Weights of a small image denoising model: 32-pixel images, batches of 128.
Rows from block 7 of a small image denoising model, named by matrix and row number. Rows with one number belong to one channel. Each number is 500 + 40 x the weight over its row's rms, rounded and kept within 0 to 999. All counts start at 0. Numbers have three digits each. After the name is the row's rms in percent of the matrix's.
After each channel's rows are labels from the 100 images, of 14976, where the channel reaches its highest value: "responds to" is what is common among them. Only what is clearly more common there than usual is listed. The data: stained colorectal tissue patches (NCT-CRC-HE-100K).
# convs0: first 3x3 conv (model.mid.2.convs.0.weight, 192x192x3x3, each kernel summed), inputs 0-95
# convs1: second 3x3 conv (model.mid.2.convs.1.weight, 192x192x3x3, transposed, each kernel summed), outputs 0-95

convs0.109 024:506489484520449462554431518519504486443477465488497483489571503534539486453523456500432566467485462545607518487516534513507544544503527490600516497525489497531528405465517512433540501492529519471470474537547474448494523423488493572556522544455525484518514246458437572445560494496504476501
convs1.109 033:473527459477538533489505490445450504532533564468490522472483563481458474586479494550418521536478562484436461478424454463481477455471459531502467484442504494470468518535491460495469485477495496508476497474484476506491456563470467406487535516494467517475454668431581454526455507476519532531
responds to: tissue: lymphocytes

convs0.116 026:526500494526431463543476522503513487516460494512482531503569515522546471424539494425468590441479487557555522490519528521505520551505535501562528495516489487521515428442521512453549505496533521479480471526555494401537532405494495575553476495425513488530526502470510561435534462501499386510
convs1.116 028:481520473460565540477503501476463497543559563462496487462461551501491469586452474586407536543491553461492466476414466463494494428482452516487468492453515483493472524545499477486458473442496497530487509471482472544445448572495497420451545512516470511466470697448559440524467508491520541537
responds to: tissue: tumour epithelium; tissue: normal colon mucosa

convs0.81 036:469490486514478477521461521541507503474452482504441511470547475629524544424501449495492641479486503522605515489516507510513544560506522492579533486538462506497528492463511494437547501498570511474479451532561488445521515384504518557538496460449514519507514442428489577450535504486544432533
convs1.81 039:475534465498495563495491463464508499527505560456480523467521574477464482578534523472381498528464599476390468495450457465459477510495487513566460499437509507505466513498506483489457518495511488479448510482482487545492471526467461460505501577490475515506491525452517451485506495502526472484
responds to: tissue: lymphocytes

convs0.89 061:500498505515455460524444518468494497508460450493446523498539419489542640414489436457424512444484462534559513488515544518505544520481522549551521488516499482514503481517520514475529508516473509485487513499533514540504522493507520526493441450496509493546488602448537544509469450496504525537
convs1.89 072:475531527512514553470554444521529468509529552483467493449494549466535387525488461564456560492465526449447467511451432455502506478535481500496483489474478540443501455480484466492490550470533452494470510505503480608536466532512457409502523504523424552507483508484537478467496524453571482482
responds to: tissue: mucus

convs0.134 022:520490484523456465547423521507503494429469471497481487489574481525542514426515462485446579463486476542600521490521540513509555550502532497592526501530490506524529420479519517436541498495528523470462475541553476449490524407488501578545508523455526489528517261452428573435555485496494477510
convs1.134 034:471531459479535531488510489449456499536531559472492527462488569491457482591485500571416523530476562479438460478420449461484481453469461526512465475446502493464472524529488452500474491479494490510479500483495475491507450575468463402493528524492463533479453648428567471534453508472524530535
responds to: tissue: lymphocytes

convs0.44 034:481480491509477472534451512558499494448523475473490470484557541612496481506500441530420555521497453537612512483495526504503544544500522492602508487522439511521532383438508503452529503498517512478467464537542475465488507446500487550526568494469518503487503293467421548439538525486514541512
convs1.44 040:493512466487515528491485485444459503509524558462489531513508583457446470549497505480413500526470581502413464494441448464465467494479464535529468485445503508472459480510500465477489515497503489478466504466483487500483474508464451436515530533490476507483460674441612458502477512462534504503
responds to: tissue: lymphocytes

convs0.161 073:450509496511482448544482518538504499536520490495493556493525539531522535453559535470511532435512522536536514498537537521504490569503520543534518507518554490489504521511516505500531503469522506517492477511539506420550524426475503526533451406450517484533528564436476504481463453492534475545
convs1.161 071:518468477472557542474504512494505512547587564416493476546497490479513465545501513453474574545483554459568476499459513462445496492496468465458512506475468520543451440523535538434503490504519505549473512434483488625409487524512514526465570522516463467498538564493492448494483484516503504522
responds to: tissue: adipose tissue; tissue: normal colon mucosa

convs0.11 099:529482490484532477505525507506494514523376485461541536438536424601486574485491518532574529507501502486574482504462501495490439547502481490542505511492502487504490462491494461506502489454466477469511488472521468367492493463509457529515441514538469554500492587457553557489615528480508454498
convs1.11 099:506493516546439535542527459546535496466478501446466431501495560554470520459507491417494449538445491534398477516551495440467474557521507509523467502442497480525488554459500522431440569541515521449434517477497511577517494491486496435556504504471510511465553456545547479439534453487545439489
responds to: tissue: mucus; tissue: lymphocytes

convs0.151 052:474506518510463451532513519530524490517447488490513512512527575510517440479548522487498550431509489513556511516514499510511482510528503542516506496520535509456523562454509470493515526483467508525506506445545514345520502519521497493559492446443516547498490396452446546421405481505473350544
convs1.151 044:486498476514542555475446461521487537542501564504508459475494499487512518525446463501535482528495518495551503497454550507497467480475500517511488532463497444556508525551521581498502402524467536550541492438474476592394531444464502508417543543466489385533462583542537429462609526532493521521
responds to: tissue: adipose tissue

convs0.23 021:559502561504477439583549507429511483515414519500530457564523504400502455465483459470403416512498439536484499526505517501497505506510489491468503506502510567452516393490506492432513544486384505535498568422525543390474512575547468491505503471508528475500466406467424502430438464500509563555
convs1.23 034:458545429498537504499454486491434528542493557526506545428506515490502492564453472578500501512497542490464489474385490495489467470437494512514491491454483470448520511579476472544522437472506520533516474491512475454502475543423441424470505524476491475512419646488552484560515534499488571564
responds to: tissue: adipose tissue

convs0.93 166:433496496486477488507572484494488486582524576490512525483458584513476406571494515496457622496464554534475486469512463494480466463469485508483476476488480515487460425500474473432464491527509482542503533505479495445506491471462512452467562489501476542483493595499606475508449488456525535462
convs1.93 161:523504527500475535506472502530550497542456503486464506497496412484554511532563536494508501460498457396503502538532521480534559535526508463470493532512519576553537512500534508533506520485556489485481519529496509572544508529506541543519421469576521501534543342501362489493501480573468493467
responds to: tissue: normal colon mucosa; tissue: mucus

convs0.120 022:572504564502488435590447509419508484537391523504533453566513518405503468470476454482382423524511449542485500526505526502501497493508491486476507513498517544458514410503506500440512543488387502536511563412528545414485514512545464489501492476511525474500464420483416487432430470499515576565
convs1.120 032:456547424498529499504458489493434529539489551528506549423504501494501496562449479582493505510501543493461490473402491495490467476435500514514492488457484471446521516586472466549525442466510528530515470503512476441506475546424441430484496514482497478511424627495539481559515530500479580558
responds to: tissue: adipose tissue

convs0.156 151:492542488518520580459507515472506535484552523503470562469517520474502545444519506469570543475419604512413523458491516513505467564502535513508531507509569476514492505396524517470535508510527513480458411512496514515511529463489491525515487441423509548558524526548312487462573503498527486461
convs1.156 186:539473506465547419517559558558517500440519473476528515573491564569508533485490523429457542504510536511566485510521483492478504484510476515474562467502493456431461479498479473450575553493506471498499481439530536466485470443534531541561548473518542523484503499457502561511403531415507491571
responds to: tissue: tumour epithelium

convs0.31 153:480520487490482544545500499433498475516472532531558524477490512532540478531519528524488582515443496512501490487483492522489456502474472453564509485487492437471504601482493486459478509505525475536535461427502482379576517477526470507484537504495480501484529553460603542511539469452547468520
convs1.31 152:516539543545465559438533468454535472495486524509459539511469529423555465522520503465436477460530533512449534501622483522546542492554553466506472460534535570515516479466490516544474512552526514472511536496447471558546510488534469484474426499556465577540529551460417453534448542516554484454
responds to: tissue: adipose tissue

convs0.90 186:462490501492494478490569490520498487525490557504492503442457607515466367538465464495443476585498539532473493478513446493486477455504485548459485463502456510467475448486475474469460498528527492521491507526484498450496486503488514465465574524500490552468466674531576485474459526467505539467
convs1.90 207:486507508496468502573466496536542500548414488517475496447518386537510533517539558534536495469516439448498491515535525496526513560490508487478469517509505546529552583537513485556494521514528514497476490539510534526555506518483536531547433471549533475523540310523379497450533468564441489479
responds to: tissue: adipose tissue; tissue: mucus

convs0.157 052:539498519507447481591428508508506478596632511485477455474513571485545450464496494465427501526513432548587504503511538505505520518499499450501508505508510435509524468452517520469515517491459503524510554443534511351507521392507483507526444442462523426508496520435505512429496469514478453545
convs1.157 057:434541467465555505487516484543465494594521576513497475426465472495491447584431499632478546521532553453499488471423488481526473452466479482493472503487482517495522490606493490578515451412505530562530505534495468559432479579479489459440521504546483489489470577546522403492518539499494575509
responds to: tissue: debris

convs0.40 026:574490537474487469503415490429498471420463515528548461507463446484489463433471456518555453550504429492499483520495524495491452463483476520477496541484524493524498466435488510479479523454428470495536599511490522545525505477545516496472541537456493476481447419537536496484545428503468435480
convs1.40 035:446531442476517471530536502501455521543494510543524532438498473549507542561423467554487500499559503519479501461453508493496477476449493522465503503486486485447531525579466471564518441421504551549505468535529496423511472600465467417478499454508545482499442517522466492551449504500465586610
responds to: tissue: smooth muscle

convs0.94 022:586502563498486431588393507416506480549400523507527454562509534417507462454458450489373427531520448546494500525504533502502498489506494481487509513496525524469512419501505507443512542486391496527522560420525544417494516454548462496497486484506520468500468455506428485433440481495515556556
convs1.94 031:455548423493527497511476492497436525543495547528507540421497497504497499558442477590478504512508544491465486473409490492490470474437494517512490492459484475443523522587469462550518446450507536532511471512516478435500474560433444427486499506483504485504431629501537475552502525502477584562
responds to: tissue: debris

convs0.59 170:468530476518531530526406519568503509552429539517516565553527505448532479519437527487448504432547505502489515490464534521515500540502505541479531525507500493504507543466527514510540515496491515537518494522526515479539531417484466487532478507433503465527510469473410527465518519503535470559
convs1.59 208:518467472474537466476546537519504488533531560441495474567496481523523511510537541446517562507498533462584496514523522500488511486501481476472519494490471521524465424517519522445556501546552506534500487446507491540429497546504536602490531489518533483508518515450476458473441521480487533526
responds to: tissue: tumour epithelium; tissue: lymphocytes

convs0.35 221:478516537514491496495468511557500495526468515498550484533529349501559567528512504539508400499512479491574504532514513509506513471489504436484515473483544513488487480490519513466530516571542504536505535462496548525486490470549493454585417512488509477523477546466414529554508463530500494476
convs1.35 249:437489515466489501572526470492532498563467478539527496443510458551451518565511526453526521498551461531491517467504509504513498560507514503519502546533492524514530564480493502576474471453486492507474494566525520458562517522539509539472496486518537443510546264543385490444514458511437513508
responds to: tissue: normal colon mucosa

convs0.79 025:584487538473488464504401489428497471417468515525546465511467449484490457427469458512558455551505429493502483518493527494488452464481477517478495538483527493523497468443488510474480522456427469499535598513491523542530504463546517497473538533458492474482445428541540497491542430502470438482
convs1.79 034:445533440476519472530537502498453519543497512543524534435496480549507538563426467557484500498556508519480499461450505494496477473448492523468502499484486483443531527579464469563517441425504550549505469534531494418513470600464463417478499457504542487499440532515471494553445506498468586611
responds to: tissue: smooth muscle

convs0.63 126:497545508509610506493502516494514496563513500519466501399463535501474394526511475519476541489520488537480514514532496525530482499510499514429513487513485407491508518442502520618496514503489511428565499451464532446498517528523465468463524426466516515515480619460505453529400541486516582459
convs1.63 105:512475503457521463535411498545481487551462451549507480483549445532477515433518522569554449460513492461548515505373461491531490533478489492580466521507497520486542553514535486542525515454511461484504542557557535398472521460465492518510470584500488499513516484560537530485608531530513431494
responds to: tissue: adipose tissue

convs0.127 028:512494494523439463553432524519511490501436487505475517497561537553549482431526483434459598479480477550578520485511524520510530550505528491578526500524487473529528404437520511437543503501551518484480463522561486404535530363492501574547481504435521474518517499475501572428537489500507406519
convs1.127 029:477530464463552548484525496469467495543561570456492496459464549494479458595461486572393539542493568462476467476431464458485496447480455522493466489450507499483472522548496470493454480451500508527475505474479473532453448574494484420463542510510473511471476671447553434522451499497514547532
responds to: tissue: normal colon mucosa

convs0.186 194:536490496488487488469492506451485525427420532508523565520502547471477506533536544435499342529518506507409500527510476496507520478512514549559507509502563427491490529429496492544508497498517477506503498542511473456624511467498440511555527523430490555496499557419384519512439547481469539487
convs1.186 166:535487536514494540528613480560532484525523454547511407470440446569506464470469445497545432514508456485607503498564528493532550528524470521483475534527504524525544616464507535515425452517476555513489477505500528458457537448536532507494516469449520441489558463586481485410534444579477426495
responds to: tissue: normal colon mucosa; tissue: mucus

convs0.191 101:588531503497515515509505503468498520433645481495458489476457458509523556411508486572500536448473505512557501495536510508521488485481512490446519472508486542478502589566493492579522510476511490482553541487485535467539501482500457472513500404535506499521471524436491504513398497480494618506
convs1.191 101:471484524487527518490538500525532501570552526508505478551471595483532539558489464433438466497525558498511517507498504496495508444536491468516501531505472486540474445461495547467485462464477495501514501459510493590448510518534508518412515532520504520490521594531505479456475518458537430501
responds to: tissue: adipose tissue; tissue: normal colon mucosa

convs0.71 042:540505536511449467594506511481503485566593507505503452462503564446539490480466472457410503548539442535502510516529535510504511506514504507479521512505483454512519382443516515447512525491436509526497525432532521373505518407522476525493472414469535464500486490449482501377489479519474439548
convs1.71 044:453541452476540522505484490529448513555510568503495489416468476483491470580422483621478534550509520465487491473427502487517489457447487488470476497474486496490527507616481482562496446467495541543522482494479471551449472562448481442442529487520494455491443623524535427523532527512478617525
responds to: tissue: adipose tissue; tissue: debris

convs0.184 063:497510503517428468557462518538520487604399518516533490446511634475510457509581505443428460487524467530471515508531493511522498513530505547507512499520498497491509529430517492504510527501435507481502504420530505284539521486517500510516485464480517499498500436467468503386441483508503396508
convs1.184 058:457518473493527534478468485548467521557481581499502449462469453485487504512378488584505494538519520484532502484458534499519471479471497485514474519484492475545517516581504533525484429477474539545548501483474465599404515492480505488445564518529492408495464572590523392473613533529486559496
responds to: tissue: adipose tissue

convs0.107 097:505499542497531465496305516406524544464494476482501534477504500473540487402524548439450460524469464513483506515482521506506531514519501454506516537497523467482515398519505503474490512487511493487516481469546505558580513500535487528479616468477526506485472541528411522486434508505542463557
convs1.107 116:547525501463561496461541511535521472499527489575507472492508516484527534484473478652538432430518539436603483514481497460520521484478477523482479463525500503455533522522499489552563485470471526570593519510522503392474507531481468432570460496457495558536489490558519563542577510471532515541
responds to: tissue: normal colon mucosa

convs0.62 077:524512525506527419471452517484524511462502506495501491526515512486510437430535469507440528477472515538410510488497477502517483524531509483495501492504494541441486416403508500470510525519463495524508473487525514640511521540515424485538554530373504561492520396535395509567490553491511542515
convs1.62 089:542450532475554425524491509589529477398536431538527448513500546565506514451485455499598502518507501542596482512523500512510462477502470597466514490508497402472490538497485539485550492516495505523549452473499537439435525405489561520492520460446517477491501553539594530454551499398496458526
responds to: tissue: debris

convs0.97 134:505473493483486466465507509438491544371438495482574573481528497496512565494488550477513400466544508527461501486568537505493557530491529513563522472501480467519466410496503510499532489461527473504512441509508479511612502470507488538525466478488473554546527615510444531490367533472483560517
convs1.97 141:541518549517514586436642439556527472494555506516480417458440527473521424485457408519450464527461464457509475498499462470522546490532460514444496537502513536481520523469474506492419502490482499469480499487490490587463507483532488426479523448471479475482497586552560469459535480550552463462
responds to: tissue: mucus

convs0.136 129:409524504514543502519444525554523513533500531495515565551511527473533487481487522484549542409501541518462508486503506516510465515525494576483523529507541482483488511449523497464512522487445507559504481510540518506561523491510500478545473451433521539518503476461439541465442489500520393540
convs1.136 148:555472487465565462473463527534511498502526519492515492552519502517522524495517526437503545496505556475605500519498512523493498490481487511495535499501504465516474466535517534482587476531532500527530493447508507500399513440492552617491521514513533453527498492478485487491524529474481504511
responds to: tissue: tumour epithelium

convs0.169 178:532517481488538600462494495510512521432621450502504560466472497540479459474509485557536576507492601495391500492462480495505460511496472530517481513503487421505480581485515518501488511472511472499463463574478495627531518484520481454475527497472497499503467498516347415514490502507501467473
convs1.169 189:521460494470516405542507576495514493431504435524546545549530530520542576496512522461526498455518482547591517513518511532499532559496493517468530450535472511446510448452497467474552523505494490480500469476529539321533493490499477551546468449494565523529507537460487622510460503441505529552
responds to: tissue: tumour epithelium

convs0.65 163:488499496502498504498571506522524522342457480532500455499458577508471441440516507445552354541526504497584516515529529517509520524504504395512490535502417501530493459495524570546507515507491489581521482548500476428532535443521564523426512528490489543524552527532454455499441513497545371523
convs1.65 145:543516525493476509484472539433474510459469507527490534526512499404494581432443491551437382484520461541475523533499508481518530472503529488494527468551554477496507509507501466518521528426444501485572567473485505569523509448537466447590475482555507544497461520506500535612527539516544552483
responds to: tissue: cancer-associated stroma; tissue: adipose tissue

convs0.18 024:606487542475488441510358490431498469437462521521532463518476468486495452425474456499526444560519423512507485510494534495490457464484484512491499523483523492518500461455489513474486525463425471500540594502495527489540504424551498500471503541466491460482454478560553499492527449497471449491
convs1.18 032:447541433479519478530529501499451513540501517541522536428493495546501530563429468570466497500549524518480494460446500495493476473445488524488496496478484477438530538579458464559511443434499553545505468532531490406508470589458457419482499472490536493499443570512488493552454508498471584602
responds to: tissue: smooth muscle

convs0.153 036:505482488514473448539437517532502499455482465482475463494569513555519505456511436503416597486492450540591519485505545506502542552503532501587512491523465507528532399457519514437534507491499516464466470534542480451481519430504495563530521504462521502507519278462407561441560509491537530511
convs1.153 042:476521468480519518489505489467462493518523561460479519501503570481436462551503513524422522524462577491418451492429438464469463476485457532530467488450502503465454488507492452473486528491507473492463492481487492519483464530471475435526530538485465527472467641434610455487473509455525490497
responds to: tissue: lymphocytes

convs0.149 076:552519528525503471557569517410518517438535509479466501447529521396509434577564493587440641467468431511475519537515578511511497399529520481490511518501558502545508430501510517492518529527417524498511488448467512443440512454486470514472506591475510427552483454502484523463520520518498509545
convs1.149 076:451517507498493481536537497554469526450408465541505494421488516555479526529467474547526420532456417542445495470477520467527506491504513548474508516499540428464523604494473462514493483507456498484494476498519505462554468474477506436524505447455550447472450449502515532513501491496503523543
responds to: tissue: lymphocytes

convs0.112 087:548521501505516433468458529455530564368359440500445453439525471482550510433426579465520439524489454552471528499513543533520479495512552488558510527526458458522494395537522541504535526480510498446534448437482492500479517497495528559492499516548521486509476551555434523451504584493530429494
convs1.112 077:515537498501502512488566488512501501450477481513492512519506505499450497423496468553450454489466500483433438509453444448462488500486463550490506528471517510423491528505471426492490577439478480478485523517510524497527491509496462391618529484448465545475491506516576520532502480504527482517
responds to: tissue: cancer-associated stroma; tissue: mucus

convs0.76 029:517496494521429470561485518517509488542499484507483524500559524552545474432549499430462593443485481545569520489521534517502514542505529493570522498517502467534511430428523514445546502492546517490486473539551493431544527405490509570569479493421514486521531533472509557449547451498510378509
convs1.76 027:482515475455570539482498502469465496544564570455496490470459538486500450590463474568405556543499558452501471479425471469494500440487454508481471502457515499505476504543506487493457465435504501532480508466473470550428456568499503447432545512524472504470485712437544423521454510505516554529
responds to: tissue: normal colon mucosa

convs0.168 054:536512530503470467479383511448520490446533518502523563567540478438500446456532475495368496452497444512490502492523500512501492503508499479454491487507503481479491432467507498487526524516488488507516532532490514558538514482532467479541560555444476479516480283427440548598487498513448556521
convs1.168 045:479462508512491482511617497561461498533538487526524422456465455588564525490474402536614433505495407521555499504483510482514471421510470542472522546479480454501519540492475534433470417502505540542498459508535504517474512579505521487452501430413523498472491608529574514456487464507481466535
responds to: tissue: smooth muscle

convs0.55 020:508501483530439480548418527514498488472475485507492539472564497558551503431517478469449624442483495555593521482525515529523548541512533507592539499538500513522519478453517510461554493494565526477465466544567482407523524397484507578564501492429523490537517441443477581438511485496477388511
convs1.55 028:477524461476546547487509491451461505545537567471492515456476568488484488600475479558408516540484548465454469476408458461488495457473462521502460480444501496477483532530495468498450472469495491511473506467493468503493447583473458397461528517498469514481457671441546465529463508494526542548
responds to: tissue: lymphocytes

convs0.72 024:603486541474491450507369489428497470423461518521538465519473459484492451422471456503541449556513425505506484512493532494489454464482481514483498530483527494519498466454489512471484523460424470502538596507493525513538504437549506498473516531465491466481448454552547498500530441499471447489
convs1.72 033:446539436478520475529535501499451514542500516543523536430494490549504533564428467566474498499552518519481495461448501495495476471446488525480499496480485479438531535578459466561514441432501552547506468532532492409511470595460458418480498466493538492500441557511482495552448508496471584607
responds to: tissue: smooth muscle

convs0.115 022:575503564501484435593444508418508482543398523506531453561512523406505471466472453483378425528514449544486500527505527502501499493508491486479508514498517538461514409496506501440512543488387501532513563413529545407486515498546462493499491474507525472500466430487421487423433473499515565561
convs1.115 032:457547424497528499506460490493434528540491550526506546422502499495499497562447479585487506511502543492461489473404491494489468475435499515513491490457485471446521518587472465549522443463510530530513471504511476442504474549427442429484498512483499478509426629496539478557513528502478583558
responds to: tissue: adipose tissue

convs0.164 119:453489528494519467552451524455519527445553480504404489579513448706504472450479481545611423453483505511476514502498523507517474496501511502558532525515470526475492526496525521471529516472540485540503486498539514452563513471536536503534495471478520515509488530520457515557426510478552500538
convs1.164 127:491535517494509567491511450462550513494474486534482528483508542442453531557564517423381473517500571471436508481520484508501526515520520502555502560509532509501499548489483513582455465498468500472500502510481486502509527461507498528471487574483512473528505326487398481508496498560481456473
responds to: tissue: lymphocytes

convs0.163 120:465519520514533500462726513488517509471434516486468490496515436452466450502486443518373545519441474508436512508519526516513465513498515498491495472509436475487502487538510503520506523521437504496514487512485526447496524585497450478478501540504506535506482331494472505557527531511524623531
convs1.163 132:550491521526491469475447507562488494431511480478497502524500557513503415439464454456484514530446475558435482523479462487482486443528496549491544483494546399493443491473499481436565573439559431435508524438482523593504482397515514501543506482531469488466466615492640495532495531425532457461
responds to: tissue: smooth muscle