{
  "crop_scale_min": 0.5,
  "blocks_per_level": 2,
  "beta1": 0.85,
  "beta2": 0.95,
  "max_steps": 34000,
  "epochs": 48.1
}
Rows from block 8 of a small image denoising model, named by matrix and row number. Each number is 500 + 50 x the weight over its row's rms, rounded and kept within 0 to 999. All counts start at 0. Numbers have three digits each.
After each channel's rows are labels from the 100 images, of 14976, where the channel reaches its highest value: "top examples" is what is common among them. Only what is clearly more common there than usual is listed. The data: stained colorectal tissue patches (NCT-CRC-HE-100K). In brackets: how many of the 100, against the usual share in percent.
# convs0: first 3x3 conv (model.decb.0.0.convs.0.weight, 96x192x3x3, each kernel summed), inputs 64-127

convs0.24:515513467484579497582581565521560577551585522507555619527440519354572570456442477458475441541546514492511492519386532495473456485560495621448472471482501457546462473445531493431551492509522466
top examples: tissue: adipose tissue (28 vs 10.3)

convs0.46:559442479559556558555554560559562555564391562549563492555555562541456556491513485507508528429556489498519441502505522491430530530413501524447527519268526480484372443598535540507524492488500489
top examples: tissue: lymphocytes (83 vs 11.1)

convs0.47:572509508575557573557557561572561421563508569566562471572518576491481551476413527527562556511563474485523510523534508511459505507457553524498511539474560416513574473449503528479473473506517539
top examples: tissue: lymphocytes (54 vs 11.1)

convs0.70:548428443545543549543542545543544575543555543546545598546460542493499544558478547445469514433545519464460484472499501551516492446485510558520286524454512546527464601561541455530490549429438521
top examples: tissue: smooth muscle (36 vs 13.3)

convs0.74:565522476568554566555555558564557521558453565581559518562327505452430552520429494468466506514560483483491521465509480521501485534535486469541527351457508467509501456463465527482467487499527533
top examples: tissue: lymphocytes (33 vs 11.1); tissue: tumour epithelium (33 vs 15)

convs0.76:544461491549533546533533535539534497535544539535536535544510551524463529516479587524428507522539503340409463488508550433515556445531563525523508497519462414340480546498528494385524571498549489
top examples: tissue: smooth muscle (58 vs 13.3)

convs0.18:555469554561534563534534540554540460546591553551544503554525538558474532548548563444432477509545527445520423430543517552502513513547522484462529528496500503482456441528548459508487571514489447
top examples: tissue: adipose tissue (47 vs 10.3)

convs0.83:541446525536540538541541540538539469537433539526538542535498563542514533527436423574538543455540478526518257531512500463503521484493491574519533453623492495447415535487487498519684496483498492
top examples: tissue: adipose tissue (35 vs 10.3)

convs0.69:522489466504530519533531526517525544522382520533522514528507493474526529429502480571536553604526562469563512466593547509465566487288454617520522425533577472526547543530544547615407503480478496
top examples: tissue: lymphocytes (64 vs 11.1)

convs0.40:532501504522545523546546542530540470540585533522541422535554516469625541512407491621557655528538508476538493473471550549559428495497525537496508555561489467560512512472573553461467454578502591
top examples: tissue: lymphocytes (27 vs 11.1)

convs0.14:544529500546534548535534536541536477540629541533539523543490565563460530482513540491460471469537488428507371425528474468481445493479402471520548545588510529551430470478486422521469651489511549
top examples: tissue: smooth muscle (34 vs 13.3)

convs0.68:541497473538544537545544544536542548545498541531543526545542577612465538496527530513494443519542496529460487437509467526426510474519456473511556515494541442473506375497467450513496540510522478
top examples: tissue: adipose tissue (78 vs 10.3)

convs0.78:561640517569540568540540543561543476546491559552545321551585560526474533463475440527548455400549477500494531516336468489475470495473482471565505438507516460543592452502476518470542504490495486
top examples: tissue: smooth muscle (43 vs 13.3)

convs0.80:517461600517533517534533532529532559530527523527528533524510496508402530424488520484384506554525512509503519490495449483475479475573424484478468511388517503548485567477515504557485503462459537
top examples: tissue: smooth muscle (52 vs 13.3); tissue: cancer-associated stroma (32 vs 10.6)

convs0.52:538633515542543535544544544539543470542610541528542418536429547533465536602571506471608518497540482479502538392483518466513481505561530499493474491386489482505562500552563450537484489535482558
top examples: tissue: lymphocytes (31 vs 11.1)

convs0.88:549507498548541549541541544545542466542467548554542521550642548307471537558492228466445477391544502517457475471498529518482468491526470508503503533521485513498366451473510511497496503503522507
top examples: tissue: smooth muscle (75 vs 13.3)

convs0.36:534458503520550530551551547532543499537532537536540547540502553469589547470490517394487453542542367505421501525504537449476548448505589473537517565517436551360501392528434476431483500517571478
top examples: tissue: smooth muscle (87 vs 13.3)

convs0.44:490521439476513486516515507490504494492496491495496460492564457619504504572491490470539547450503516531482463494714486500542449494508537489549380500631499417459555485531553558498584510529495511
top examples: tissue: lymphocytes (92 vs 11.1)

convs0.87:523555507510549521550550542531540445536519531538536346530522514513517541368521398502471446498539483480534564569464457465418529545487532519500499388479496516529624501433465555454410501502486529
top examples: tissue: smooth muscle (34 vs 13.3)

convs0.23:550510468546557550557557556555556516556525552551555552552538531484493551464559482396509479446553382505585495508514453466473484478538515468517496511428411490525504521502460478521524526387480479
top examples: tissue: adipose tissue (62 vs 10.3)

convs0.5:514482462508528507531530524509522538517508516516520520518509503508681529562558499583452550566520541437511443483552515454522486461536487480490474411459498385458546577456520524411508493527488334
top examples: tissue: lymphocytes (82 vs 11.1)

convs0.73:542483532538538542539539538535536543537560538537537560539518524486486534523520603495445444525538440438542492505465346538447465461511595450507562484522527631496434517512513475554472402517606493
top examples: tissue: adipose tissue (37 vs 10.3)

convs0.4:545535497533559535559559555541554413549599544536551449549459491544475552500532495520605434552550473514525543553454580443540415484488492525474530446549515453466505469445541468495421450478496447
top examples: tissue: smooth muscle (58 vs 13.3)

convs0.92:549467434546544553544544544543542537539539545551542614548481515487514540548527535576487481450546446547337521513541513468492557488450590468535527512482420407368467428533525478416499503496503564
top examples: tissue: smooth muscle (68 vs 13.3)

convs0.21:519521522495559505561560548516545526536576526508538515522356531546440556526507479512506450626538527386478486450428537502387503529540585497476466382472557465550538523482502473546564489498429562
top examples: tissue: adipose tissue (82 vs 10.3)

convs0.58:538481531527569534571571565549561471556468544542557447544517481564548563579449464509447585511553537473490546450500541523508453561369489525428476555459482408499547553516443471465534508467495515
top examples: tissue: lymphocytes (44 vs 11.1)

convs0.95:544465499532552536553553553537551574548477546531547504546527579409464553481380524555507473544546513508556482512518499434512466545439505548502481493465473440477552509486514516531509508497484553
top examples: tissue: lymphocytes (100 vs 11.1)

convs0.53:547508496538557545558558557548556493556596551537556502544459589564503552530387498478515561481553506487494315451484469560484532560478545514486505537454487510497426506581485477465624493524523490
top examples: tissue: adipose tissue (34 vs 10.3)

convs0.64:538506506532549536551550547537543538543476542537542568546525589605436545538494537444479439483542519578476466519535477532542545436568490434512473507506524310464477557509509480550537542434461490
top examples: tissue: adipose tissue (40 vs 10.3)

convs0.41:558493460546559553558558561553561540560548558553560400557500557531486560451515467473421472503557500495513520426508506461505523503448491561464533434490494543461524544488491468498287505496492494
top examples: tissue: smooth muscle (48 vs 13.3)

convs0.6:535494573522550527553552547531544528539448539543539493537483545418512546516414483473539428531541404514569435529483488460469354565476476409516520500493494589539471485479583456466473470509429466
top examples: tissue: smooth muscle (44 vs 13.3)

convs0.11:524492472499561511564563551524546584539546527521541589529520543501566554482498463378553468539542434545588448487448416491446467491538524503461552501498518604510477552512521519652540513427457484
top examples: tissue: smooth muscle (61 vs 13.3)

convs0.62:527504568511554520555555551534547632542490536528543514533481560448552552458363416521570404500539465531511461523482466476474435532588517520497448479509515530499494477503463526389461537566523542
top examples: tissue: smooth muscle (52 vs 13.3)

convs0.2:559470523560553561553553557557557503558447560562557528559409530489489553483499543496520500515555503474494475499484508492501497517507501476500517453491515496530523490468502500494511496500521494
top examples: tissue: lymphocytes (47 vs 11.1)

convs0.7:562479515561559563559558561563562534564493562561563448561561550539475558490520447599478486449560477505548495507560475461524447459534578509522461414515529455542521444472482549627501527444431489
top examples: tissue: smooth muscle (41 vs 13.3); tissue: cancer-associated stroma (29 vs 10.6)

convs0.60:538512521520561533561561557536557433550501540540551508540467527390551558487444580404497485536546481477514450535442424554498422503311479592490479459500502541527606484435523568493479509547536523
top examples: tissue: adipose tissue (33 vs 10.3)

convs0.84:567492497555576565576577577567577508576553570573576479564504552523493573589498466527520530473571498516491504410581478487438526517529495526463515556476503481500370516585447398480481516474506518
top examples: tissue: smooth muscle (31 vs 13.3)

convs0.42:550494537542550551550550551546551521551479551558548525556508553437431548528408437533553462488548555457534450507496502467490502462478490495465465469526469334538450530478517507473494458490415506
top examples: tissue: smooth muscle (41 vs 13.3); tissue: cancer-associated stroma (31 vs 10.6)

convs0.89:556502481555556560557556558552558527562536556560560543561538543521470551477527522505482511487556505543489516475515460528493462522575469504505502487461433419537512475490494499376541319597487507
top examples: tissue: adipose tissue (44 vs 10.3)

convs0.75:547501478546546547546546547544547503548432548540547556552528576593476544472554537447446515553547377554488510521519363545460464480559499474520501537497532609503485446547491502542520438519459524
top examples: tissue: adipose tissue (89 vs 10.3)

convs0.8:559460409571529566530529539554538570544567552545542481552515557539506526467546513539433497516544427676470469470502513454524432509512575489519540493498464651453462489507501461459458471536536529
top examples: tissue: smooth muscle (61 vs 13.3)

convs0.49:538581551527544534544544541531539416537472537543538546540523519552463543556552551490493489536541388482437437527496520448359557517570547469562488515512522415494514454484533508590566476405489550
top examples: tissue: adipose tissue (46 vs 10.3)

convs0.61:548461377546540552540540542547544508550510544535547532550526549492556541364555540510445523603541540460467525483501513497481414433502542473456511552488545412569555430579522603513479509501525478
top examples: tissue: adipose tissue (28 vs 10.3)

convs0.67:533529576528539528539538541536538623539556538534539566536472564462370540460447471500517441486534528482417447503430518478510467477531445501520475490478482417487437579509561521489499525437443494
top examples: tissue: smooth muscle (47 vs 13.3)

convs0.17:550446471550547549547547549551549499549491551563549514549469520557496544584584499495369526502550473485371400514499402474470503440491493425526555336469524545491535450541500514490489512455511400
top examples: tissue: smooth muscle (32 vs 13.3); tissue: normal colon mucosa (29 vs 8.8)